config = dict(
    arch='mobilenet_v2',
    model='image classifier',
    dataset='photos of plants, animals and fungi (iNaturalist)',
    train_examples=155796,
    image_size=32,
    crop_scale_min=1,
    horizontal_flip=False,
    translate=0.12,
    targets=['class', 'family', 'species'],
    num_classes=[15, 181, 646],
    norm='batchnorm',
    activation='relu6',
    depths=[2, 4, 4],
    kernel_size=5,
    stem='deep',
    expansion=4,
    widths=[24, 48, 96],
    label_smoothing=0.2,
    loss='cross_entropy',
    init='xavier_uniform',
    residual_init='none',
    optimizer='soap',
    beta2=0.99,
    lr=0.0038,
    beta1=0.95,
    shampoo_beta=0.95,
    eps=1e-08,
    precondition_frequency=50,
    max_precond_dim=1024,
    merge_dims=False,
    one_sided=True,
    adamw_lr_other_params=0.0025,
    grad_clip=1.0,
    steps=9000,
    batch_size=512,
    epochs=29.6,
    lr_schedule='cosine_restarts',
    final_lr_fraction=0,
    warmup_steps=900,
    weight_decay=0.2,
    adamw_weight_decay_other_params=0.01,
)
Rows from block 2, named by matrix and row number. Rows with one number belong to one channel. Each number is 50 + 15 x the weight over its row's rms, rounded and kept within 0 to 99. All counts start at 0. After the name is the row's rms in percent of the matrix's.
# convs0: expand pointwise conv (model.blocks.2.convs.0.weight, 96x24x1x1), inputs 0-23
# convs1: depthwise 5x5 conv, stride 2 (model.blocks.2.convs.1.weight, 96x1x5x5, trained with AdamW), a 5x5 kernel
# convs2: project pointwise conv (model.blocks.2.convs.2.weight, 48x96x1x1, transposed), outputs 0-47
convs0.0 092:61 53 58 54 70 72 51 54 33 58 78 34 18 71 28 72 52 58 49 56 40 48 52 64
convs1.0 099:53 50 54 58 55 45 29 23 44 59 45 39 30 10 33 55 69 70 53 30 51 56 67 67 48
convs2.0 100:57 71 52 46 65 63 70 48 77 44 42 44 37 67 34 38 28 33 62 68 41 37 43 31 26 40 66 43 38 63 78 49 50 32 70 51 46 58 37 59 56 35 30 64 63 41 62 12
convs0.88 094:32 45 29 52 68 30 46 44 49 58 33 44 38 34 84 51 38 68 60 74 72 60 61 58
convs1.88 103:54 44 38 46 51 50 53 61 63 45 40 63 92 76 46 42 57 84 81 53 50 52 61 59 50
convs2.88 107:39 50 13 30 51 26 39 45 54 48 24 62 32 33 47 72 63 46 61 52 68 59 46 64 42 39 57 61 34 48 14 45 43 62 41 68 49 50 45 72 81 25 68 64 46 47 64 52
convs0.89 105:31 50 46 46 24 49 32 64 43 38 42 71 75 37 36 60 40 73 52 80 52 66 34 55
convs1.89 097:52 48 50 47 43 61 53 51 48 52 64 71 66 69 68 61 76 80 80 68 51 60 71 70 56
convs2.89 096:30 40 60 29 43 35 40 41 69 65 42 78 55 40 82 54 41 51 47 65 72 47 77 58 42 44 50 57 48 51 29 39 45 68 73 42 47 46 73 55 68 22 48 20 59 30 50 32
convs0.90 094:39 64 49 49 61 30 91 63 37 69 60 44 66 70 41 60 45 45 74 61 33 50 62 46
convs1.90 098:47 48 46 43 46 48 46 57 62 55 48 57 79 85 65 49 60 79 85 68 47 51 64 64 54
convs2.90 100:40 62 46 56 37 57 76 43 53 68 37 40 55 30 34 72 24 49 35 36 64 51 29 36 47 62 42 61 36 31 43 79 79 58 49 52 61 70 39 53 61 63 57 27 15 39 50 33
convs0.93 099:32 46 62 64 46 41 37 45 37 43 51 60 40 56 60 42 43 57 45 34 48 99 34 63
convs1.93 095:52 49 46 43 44 48 56 68 63 53 47 63 88 86 66 48 59 76 78 64 52 54 58 56 50
convs2.93 113:75 55 29 36 49 46 64 54 60 43 32 51 24 63 56 44 45 63 38 66 78 35 70 37 58 57 31 54 46 44 37 36 26 72 48 58 33 43 36 44 79 18 40 50 45 33 42 76
convs0.95 096:56 48 30 41 65 45 66 80 61 36 64 58 51 52 37 78 64 59 41 72 30 40 63 72
convs1.95 097:54 40 34 42 50 45 23 23 41 52 38 22 42 66 67 39 42 69 77 67 44 56 69 63 51
convs2.95 100:70 45 55 67 30 56 47 52 41 62 41 16 49 54 26 42 39 43 59 47 21 64 38 39 40 51 42 35 54 08 44 47 27 48 39 37 55 43 43 53 46 20 31 43 34 33 74 32