config.yaml
model: "image classifier"
image_size: 32
crop_scale_min: 1
expansion: 4
widths: [24, 48, 96]
one_sided: true
steps: 9000
Rows from block 6 of a small image classifier, named by matrix and row number. Rows with one number belong to one channel. Each number is 128 + 24 x the weight over its row's rms, rounded and kept within 0 to 255. All counts start at 0.
After each channel's rows are labels from the 100 images, of 14848, where the channel reaches its highest value: "strongest on" is what is common among them. Only what is clearly more common there than usual is listed. The data: photos of plants, animals and fungi (iNaturalist).
# convs0: expand pointwise conv (model.blocks.6.convs.0.weight, 192x48x1x1), inputs 0-47
# convs1: depthwise 5x5 conv, stride 2 (model.blocks.6.convs.1.weight, 192x1x5x5, trained with AdamW), a 5x5 kernel
# convs2: project pointwise conv (model.blocks.6.convs.2.weight, 96x192x1x1, transposed), outputs 0-95

convs0.25 [142 128 160 137  86 152 184 109 124 133  98 125 144 162  81  97 109 106 146 151 140 154 143  92 111 125 114 122 135 104 145  87  82 132 139 124 140 100 108 137  89 151 100 111 127 117  99 128]
convs1.25 [133 149 146 128  91 150 167 169 154  99 149 162 172 158 132 126 147 153 140  97 116 123 123 124 112]
convs2.25 [105 154 147 181 107 107 103 138 171 123 138 160 143  99 122 109 119 119 131 141  96 128  97 132 130 125 102 139 125 103 142 123 149 127 139 143 126 188 120 137 116 108 120 115  82 154 143 135 115 193 129 124 138 141 128 165 145 143  95  84 110 149 124 142 136 118 123 120 113 116  96 129 136 137  72  82 102  76 144 156 115 109 119 123 122 182 136  77 134 138 121 151  95 148 170 145]
strongest on: class Aves

convs0.91 [100 175 102 136 132 115 154 141 111  98 133 113 128 133  72 122 100  91 160 139 108 138 158 103 146 126 150 112 133 134 141 119 123  89 131  99 159 141 115 133 160 147  58 149 156 127 106 115]
convs1.91 [146 118 136 153 136 134 140 149 162 148 124 160 173 162 139 136 155 178 167 135 138 157 158 127 122]
convs2.91 [112 138 120 138 161 135 113 149 134 132 150  76 139 110 103 155 108 146 121 155 132 146 161 147 135 126 127 138 101 137 138 150 139 116 181 164 102 114 118 140 179 167 157 152  76 101 102 155 153 152 115 102 150 149 144 101 121 128  91 137 142 126 107 138 144 114  89  67 101 105 100 104 131 132 137 106 165 115 146 138 135 133 129 162 138 121 120  86  77 131 108  97  80 138 115 146]
strongest on: order Anseriformes; family: Anatidae

convs0.6 [111 121 134 135 145 130 192 153 139 102 136  90 173 162 191 164 127 169 147 119 113 122 119 123 126 125 149 138 146  89 120 120 107 110 144 111 151  94 122 137 132 129 119  80 116 150 135 146]
convs1.6 [123 128 132 135 126 123 152 169 157 139 142 164 169 171 149 126 154 164 173 149 116 130 147 148 143]
convs2.6 [130 128  89  91 128  90 112 137 120 159  94 117 126 126 151 171 161 133 162 115 157 123 102 131 124 121 144 136 152 134 108  98 126 178 124 129 113  96 159 151 107 159 130 103 109 117 114 121  88 137  62 129 122 130 102 140 131 201 180 160 131 148 149 169 113 122 124 128 151  95 132 128 105 156 159 109 144 124 118 171 109  96 151 139 128 130 105 108 145 109 113 101 115 107 104 155]
strongest on: class Insecta; phylum Arthropoda; order Lepidoptera

convs0.54 [117 128 144 174 142 109 120 109 121 106 136 105 141  93 126 137 131 125 125  92 167 138 163 103  89 119 109 139 132 162 115 121 118 173 121 164 104 138  78 168 106 115 119 116 159  85 166 125]
convs1.54 [118  93  90 102 120 126 105 110 116 127 131 139 157 154 138 131 160 175 166 149 123 155 160 162 140]
convs2.54 [130  97 125 125 143 120 108 168 186 124 151 161  99 130 118 104 138 167 166 194 129 124 111 125 148 132 142 135 139 113 112 115 156 156 136 120 141 108 141 124 174 156 124 118  88 134 109 146 129 108  95 126 135 119 106 177  68 164 121 164 147 114 105 154 191 179 145 140 176 110 111  93 137 131 144 117 131 129 108  95 118 115 140 118 121 134 133 134 144 110 108 152 113 118 136 140]
strongest on: class Insecta; phylum Arthropoda

convs0.95 [121 134 133 141 115 114 113 124 172 151 144  98  88 103 132 118 129 107 146 139 136 147 154 140 136 120 149 125 148 132 164 120  77 113 124 128 101 102 113 126 131 157 168 116 105 128  92  42]
convs1.95 [125 129 117 113 122 128 133 153 147 137 134 147 167 174 148 125 163 174 170 153 111 146 166 153 127]
convs2.95 [175 118 102 161 135 114 126 112 122 183  91 103 138 100 117 120  91  93 142 117  88 138 121  95  77  99 109 129 158 134 147 116 176 129 131 178  97 164  96 122 120 200 158  91 135  97 123 122 140 126 101 115 110 102 140 129 112 136 129 130 139 149 128 144 148 130 128 123 125 141  99 126 121  83 153 130 108 128 108 138 146 122 148 148 126 118 108 134  92  87 103  85 102 145 133 143]
strongest on: order Anseriformes; family: Anatidae

convs0.5 [102  88 125 109 115 151  94 143 178 165 147 127 136 158  98 111 111 119 157 117 138 154 139 115 119 112 145 116 140 169 131 109 106 139 192 118 143 133 132 107  94 136 133  92 178 109 144 121]
convs1.5 [138 136 124 134 135 143 128 108 100 129 132 104  92  81  99 109  99  87  85 120 126  89  95 109 132]
convs2.5 [101 129  71 119 131 149 170 119 118 150 110 149  96 126 148 132 103 141 163 121 120 169 126 160 170 180 166 149 114 132 121 141 147 163 179 169 141 157 134 110 128 163  96  93 115 162 149 123 115  94 104 114 122 131 112 120 154 164 151 119 110 116 133 117 136  97 144 140 159 120 150 133 126 104 104 141 158 102 154 115 133 146 118 137 108 164 140 103 136 126 159 125 162 130 139  61]
strongest on: class Insecta; phylum Arthropoda; order Lepidoptera

convs0.180 [ 92 131 120 108  79 124 151 170 123 113 139 113 154 139 144 104 114 117 127 135 167 119 160  87 119  65  87  97 145 138 129  90 151 145 128 120 114 135 173 125 147 113 110  97 130 106 143 121]
convs1.180 [132 144 154 143 115 149 158 172 163 144 153 168 165 150 145 134 153 153 132  95 130 129 120  99 101]
convs2.180 [113 134  85  87 138 131 121 133 129 122 150 105 144 170 101 157 111  87 110 111 191 175 132  78 145 102 149 158 123 136 129 131 133  78 112  86 136 133 117 102 169 156 147  94 109 116  96 113 136 131 122 100 130 134 154  79 161 125 142 153 123 154 128 119 125 146 161 140 153  83 129 140 143 153 146 123 116  98 151 106 128  97 110 152 118 105 118  84 131 134 139 149 109 112 157 101]
strongest on: class Insecta; phylum Arthropoda; order Lepidoptera; family: Nymphalidae