config = dict(
    dataset='photos of plants, animals and fungi (iNaturalist)',
    num_classes=[15, 181, 646],
    arch='mobilenet_v2',
    loss='cross_entropy',
    beta1=0.95,
    shampoo_beta=0.95,
    max_grad_norm=1.0,
    max_steps=9000,
    epochs=29.6,
    lr_schedule='cosine_restarts',
    adamw_weight_decay_other_params=0.01,
)
Rows from block 4 of a small image classifier, named by matrix and row number. Rows with one number belong to one channel. Each number is 128 + 24 x the weight over its row's rms, rounded and kept within 0 to 255. All counts start at 0. Numbers have three digits each. After the name is the row's rms in percent of the matrix's.
After each channel's rows are labels from the 100 images, of 14848, where the channel reaches its highest value: "colour at peak" is the nearest of a few named colours to the mean colour under the peak. Only what is clearly more common there than usual is listed. The data: photos of plants, animals and fungi (iNaturalist). In brackets: how many of the 100.
# convs0: expand pointwise conv (model.blocks.4.convs.0.weight, 192x48x1x1), inputs 0-47
# convs1: depthwise 5x5 conv (model.blocks.4.convs.1.weight, 192x1x5x5, trained with AdamW), a 5x5 kernel
# convs2: project pointwise conv (model.blocks.4.convs.2.weight, 48x192x1x1, transposed), outputs 0-47

convs0.165 099:081112152133129091111138130126146108134064133166123178138129155149144105115147132107168118108118104131107141084143127123124103141139147178105161
convs1.165 103:148109126145150126105106126141130181178148127134171171162127128117103116115
convs2.165 102:136167152128123139127163153126120094128162141136160118111151067099132096147165094131139143128165125109117093110109143137157131131101168139175104
colour at peak: brown (51)

convs0.182 095:133149156129124121151118110108140114072118132129128148141138121171123131143129080086161104134162139117116086139102105172108171177160130124126105
convs1.182 098:107099082096127117103092105121130153150127116119153186150101134141148139122
convs2.182 098:138145147105161144133122092096101121098110139107105097142147104132128096158108149121080124101180149125142119123105176090147099153148098132118153
colour at peak: black (25)

convs0.15 100:115145152130108119075122092111144132148188148134129108143122154107178149119114124126121135179170108107113170112134129142142119084124123148166141
convs1.15 116:133108120119118131128143129131133155229151139112120162135119122122139125123
convs2.15 098:165096112091136107139155141144113128136152094123107119134160109117120100169120151141147130167137164096132155126116121153121113101094122204108114
colour at peak: white (25)

convs0.50 102:117125129175139126099151133129124157164105135146169136134134180108105172122161140105108136146144110127138119140144178115139080109166163134134164
convs1.50 091:117123130122102103101082094109137158195160122116117128133131153119107107138
convs2.50 091:123143132138110138075149140096135132063122124106135090126110150151140136141177156142107187136141111102139119161112162142119135097158136111151131
colour at peak: pink (29)

convs0.180 095:133106152155152140113150163130135158149106139114129118144144152089167109111113083101102101150152109143148125111119142145095142137146073159115182
convs1.180 096:114117132143132127109148142116111091159164118089103183156115092113150134107
convs2.180 100:127119163115100110153152124118100116175144115148131144078122105146113131122120158127145096181108092150127096106161078136164095136116130129127101
colour at peak: white (33)

convs0.22 103:132099162140113142146194131143100128104119112142112135168146102119113126085103102134111131154084160156124103122102112148096130116107131075141106
convs1.22 099:105120115117117127135136136129129113077116140158160144175165142162159169148
convs2.22 104:155135116111144136108124171153136141122106150107075166165116109106173095110109127116098138150109136165149150146131147132113173158140136123088094
colour at peak: white (29)

convs0.51 115:130118086157153096140103117132122140080125097128154139110097139137089113147133109119157154148124101101099112148134149154128127154107179130121062
convs1.51 102:124128120119150119125120132141076113131177168086121115158150094128104123166
convs2.51 096:137147108099175124114108120127195184185123111130137159137133118124141148129100145159099093099148081129147137129138139116122127096139117146122122
colour at peak: black (41)

convs0.33 103:151125116115144094132126132087122133093120162107112160138123147125173091118142122106080104120121135152169154074124143137179121104154121111100147
convs1.33 106:084090077093090128141133120117117162144128106126150165147107114136118123111
convs2.33 102:114190127152147139137134149068109116137119156099170100103160114096120108138142118139099113114084116142150114110071147120123108114139108126144131
colour at peak: white (43); pink (26)

convs0.120 094:158127117178100148130133121149112166124156154142130130120127145107139149120140116089113106160150129184132097138110149117064152098100169141131147
convs1.120 107:140129133129098126117106110123139152144149152116151189195159113122146123130
convs2.120 088:106148100110136107105134143146147133126075095162129156112140150139115108162135134150172117157121105134107152120201148144149140080135132126128162
colour at peak: grey (80)

convs0.130 089:160134113154140148131097158112110147111148117112133080150165102106166111139169107103090108145094134109123110148155133117102152101170127085120149
convs1.130 105:132145130138129129128148151144132172160155135128151209167136130122145131138
convs2.130 081:112097129088121115118098151127138132175141115088103128127140147120131105103115159154122105167191109136139115118157197117108124124131128118116090
colour at peak: pink (29)

convs0.158 092:106076155164114119134110142132110088125126159094143137090104165088153163103144116080073112121117126129143105121154125158131149116138109131112132
convs1.158 092:110106096106120115116108119096136159197174133115107114103111112121118127138
convs2.158 098:132126127188155122121119138140125104096135140114098098109120123094158142153149097111079134126112107106124111122161138123123122098168085109150069
colour at peak: pink (38)

convs0.106 107:155107108111117126126163117115100139122084122149093125081178133180138135134122112118114126152123112146105103164116099150114146082160147139105166
convs1.106 097:112132121104115093103093096110096114104132107116163178173137104121129122133
convs2.106 091:146147124151095161126119121161112143094113126144144144136140081161102119174099139152108146145173133139088145105093178128157145103135141105150131
colour at peak: black (28)

convs0.104 100:117102132105158115066125135167109137104102178141126092135149136161107130119146125129127072093133144148151114118143151145151151121164142159098135
convs1.104 097:127148141120120121108141114111081140159073110103145169088102147133132102126
convs2.104 101:113111144116131132098108139143069132143163116137154129186123111148126135141099117103126064150095168105155104150124123099147122142088137127104125
colour at peak: brown (55)

convs0.18 093:146152178157131124135148161123109138086149147189130111172117124148147144147150091117121086116155156146154148129116101154133102125126146165142115
convs1.18 097:145105089140131129181167143093104147158124104109107100106132101118109129106
convs2.18 092:126153105089136100071125139133160123086143166123160107124112106096106113141130110141148130121148139098139123108119142155162143152114121161195110
colour at peak: brown (57)

convs0.78 101:121110147130117116129129172131115147118096127109109150133117160132178165126126185099078143144102112156145142112095117089122153103150162091113126
convs1.78 095:135125109120101134133111107110129174178109073130159143100105124128092116115
convs2.78 102:096141105088146145127160116097139132154134192103133128121141095146125159133156136130087105100104112099137126135097087093120112143154127111167159
colour at peak: pink (32)

convs0.102 093:066127137116108161136154101121121179144116115130158112164145130133112149158147141091153182120167110151148124130119140140112171146107152145111149
convs1.102 104:133138117102100155166155119078144158145104078130126110088114120131139113123
convs2.102 102:141127060121129092123146101140150108180125167138123115132192110126150121145115106094159128152126091129140125125145121113112148155116119167159138
colour at peak: black (36)

convs0.99 100:122163121125104156070150115145126121119109173129169114116136085120118127152112122157113159151133112168122194109148122140122113138118129083147104
convs1.99 101:114132130122111129123101121118125116100111122094132227136126106130127117140
convs2.99 101:114147109093122086108137106140156129125165106121135161163112114101152106143112150066115131107107144156122120157191127146114165150142108115145134
colour at peak: white (28)