Weights of a small image classifier: arch mobilenet_v2.
Rows from block 7 of a small image classifier, named by matrix and row number. Rows with one number belong to one channel. Each number is 500 + 25 x the weight over its row's rms, rounded and kept within 0 to 999. All counts start at 0. Numbers have three digits each. After the name is the row's rms in percent of the matrix's.
After each channel's rows are labels from the 100 images, of 14848, where the channel reaches its highest value: "colour at peak" is the nearest of a few named colours to the mean colour under the peak; "responds to" is what is common among them. Only what is clearly more common there than usual is listed. The data: photos of plants, animals and fungi (iNaturalist).
# convs0: expand pointwise conv (model.blocks.7.convs.0.weight, 384x96x1x1), inputs 0-95
# convs1: depthwise 5x5 conv (model.blocks.7.convs.1.weight, 384x1x5x5, trained with AdamW), a 5x5 kernel
# convs2: project pointwise conv (model.blocks.7.convs.2.weight, 96x384x1x1, transposed), outputs 0-95

convs0.42 106:551470551528512467474515498506466533509484472479426502464478532494477520462536471493508457533490520513494480531512477505445487501518481518475492474506503482517521505525512479474477525541520495506525472495476495502513561469547495484500498500500495519506459480473516515534471507501498470527
convs1.42 102:477485480471464477477469470483458478485497499480492508536539509521520530537
convs2.42 114:501506499523466525505545489452525496511474478498537516536533491519505523484470492510497488498468499481523508569495497491468526528459501488433462485437495486516521512506478469513468505494515504460514520494531464478512473501493558547543526511514506517510495516490515503500490510447524475501
colour at peak: pink
responds to: class Aves

convs0.8 108:541525497463469510513470489516523491524494480471475534498526473540462481538511445482530505538509545437503521493499501548520466532476486492503559539510466511525539508510486512469512492467495523530503491543474504491541483492552506503490503486513491495522473529524489495478499509526511521501
convs1.8 093:525491454475501517524468526541511521449527540497519486488518488514482479483
convs2.8 097:503498498457492504529483521537515473500469483483527498489527513508505492491509529468475529499504532462509503477517541526501477476439488529475510538542534520550541514444523507509523494491510491528507492488466485509541482518534478493483541512439506518511474492486466473452460503508471523491
colour at peak: pink
responds to: phylum Arthropoda; class Insecta; order Lepidoptera

convs0.221 090:545549509492480532501541479522498453507547503525539540523497483479506525503534491480513493466507495490503491457486525485477494438542541484500470542517496466485492482513526472496462502500463473507498509497489545530506497464479515498522528480489494507556504460471548503512470510478496514503
convs1.221 105:474479498486477464488475496513454487511542503487521522489453525507454468508
convs2.221 097:504529513459488513513492537458458526536489522488471459545523488462504540494517501494484482475529450526513500513474509535496533456480511510507492470512461477537492477521524490491490506522512471500478439547450506502492486533488494534479529490487491544489523505544515505472479485482493481468
colour at peak: brown
responds to: phylum Arthropoda; class Insecta; order Coleoptera; family: Coccinellidae

convs0.241 102:473496488490511520553528515549516452509499545432493529505499493471489509495493468538508528477510503503509468493488499518446532526476509502555486507520494503452516459535499525499517505499496520449493462489470499488559500515476462512505496519499477469495450495535488492501480493512475497469
convs1.241 094:511498513464471514467513524525467462476542522475479478532516501464470500508
convs2.241 111:464498470480471524505500501501539475495443507496545492429450503515478510501514481509503506551486483447509521516523478507512494509498501496537488528507476493475527457515495526521510543501478516473516464501485462509520494496510497493518474510469538507574443507470500502523473482511510536507
colour at peak: brown
responds to: order Pelecaniformes; family: Ardeidae

convs0.325 093:461495493480480460520501517499522511533473506440434539525495546487509515532493513554449504486499503487475486472494471487519493509511514537539508511475484485520550466517481485486508493486539481520464456503469484488500507531522522500487502479468518482487564526533510514489493512529475476514
convs1.325 103:543518535519544485500520505514486497481489481477467477470463529498538520469
convs2.325 098:496547493506489479531497513479511494493486516480531488505494527489528508526503513547486490548514515485521480505523496512495489517505535488498507532481529465552528490483515466474500507497474483517477548529484469531540527516486531475526507502524521525497474566525551490501477419515453486522
colour at peak: brown
responds to: kingdom Plantae; phylum Tracheophyta; class Magnoliopsida

convs0.254 107:499499516444520528463482501534508512534471515492501534507474496479511480435493426507487480483498480506513487522529471537499524458500541520488494472536493448549466456480500502490485489518508513525455489491506519477476462475528512477521490530505498476494482463518481507485497474487519496543
convs1.254 105:472469479481483449502529522469467525518526475476506505505478474472468473489
convs2.254 092:494514504515531499492516483522515511501482474505505472474491563494533475426505539469532530494491489524504507509506422500517530459490503467507484509470532469493511506529505522491513531519527512510482459532525544501547472506478492523501480484514528532443483486509478511483540492507478493531
colour at peak: brown
responds to: class Insecta; phylum Arthropoda; order Lepidoptera

convs0.293 102:470466489502483517483477526530515517548481486519475450478525486463489493517567505470504502481512510500520461507490500468518499503463528523487481485517532499472475480462491515502461533454552489525488496490489505500533541515472462486556491542485492468520513485553471508500485490529508520477
convs1.293 105:465463470463466499481494499499523518523525526507517537509518467463481466477
convs2.293 092:512498495505492484489479495480460513497505481491491506501500543501457485501508542520461502518486509499523500522488484504462532507462462478447528512432513516517497495497460563526473499528485447513458524503512464481496485490534519454498541528506493490510564509526481458529492473526502486506
colour at peak: grey
responds to: phylum Chordata; class Aves; order Charadriiformes; family: Laridae

convs0.158 104:474475469476512547468516526515477513505460502499513518523491471545530489462468464478501508541512556487525541524477516480525487540501540439450476528522515486469526493501518499519461498517438507515488520459480489507498498496499473518470511486502447499490515485503484525507513520502494509467
convs1.158 102:523486488519540475464481509523492497474476486520537525476452505525529489461
convs2.158 097:484512472507526466525513505520492531492510547522491499487488515431471503489502514522471557456549487482476494503468480504465497510490512499491519476478514481485496484518508461516545465489489501525552499543471477494500505545499486490462490468462453506455498462522488487470489534477530506471
colour at peak: brown
responds to: phylum Arthropoda

convs0.319 113:452462506503483523487538502569510492515487500507476455526517514485505529507554528519462508487524501495521493514488498522542484505481487536487531471548524522502460502533536484525486560511496546477470497496464503477483501494477472513544496472508462472521509470510480484488498512501462460486
convs1.319 104:508503515492499509502506502518544528504530541546530527519534541531530519520
convs2.319 101:501497454466517487460515478485521496477502465508496505521505485477508514494533490521465523521496484493451479553505488520498515550489530445467498462412536470484518532488485527497494499541519501500505500529511491457490477483493498525527497490475508483522516505505469475549487477459530527483
colour at peak: white
responds to: class Aves; phylum Chordata; order Charadriiformes; family: Laridae

convs0.321 098:493486527535435558463485502490522491514504472503576486470460459485512516488507468515497508531495536480489506520497481496514513526516520489505527442514480486513511508506521479485494492501500504476513524491518527518554508516492532490513499491519477493556472462472513514467474471517471563496
convs1.321 104:474485478479482464518528487464454496533505443481472499515508484474476490492
convs2.321 092:449456452514495506497515456490480414466522526502463493477502536515513496495463504538523509464510487468483534493468509501501495520501500483508509521515475498508514487520544507505509498515535482510524469503493507543520489531461475548506521480460528499434518480485508508483500547484513493492
colour at peak: brown
responds to: class Insecta; phylum Arthropoda; order Coleoptera; family: Coccinellidae

convs0.9 104:499495476479527501523490469516495478502522524495495549457507444533529475516521479470500485489484505494535514476544477529505511549541488467526509491539457502532532557476506524498529487500483491490490489518494487505465505486515525550486469512491540511548497483523454491505449521532513469495
convs1.9 094:488492472471463486486496527504473474490559478469469503534475502484483487462
convs2.9 102:503500473503463481545506478494482497513515531468501508458513510511549531506488505450487523483498521472461513508533513510521515510511517485510498478486507495581505512475534522479535517541528521505510467507480476525529504455526505543464513491471556521541479500533480509460466520475493481501
colour at peak: brown
responds to: phylum Arthropoda; class Insecta; order Coleoptera; family: Coccinellidae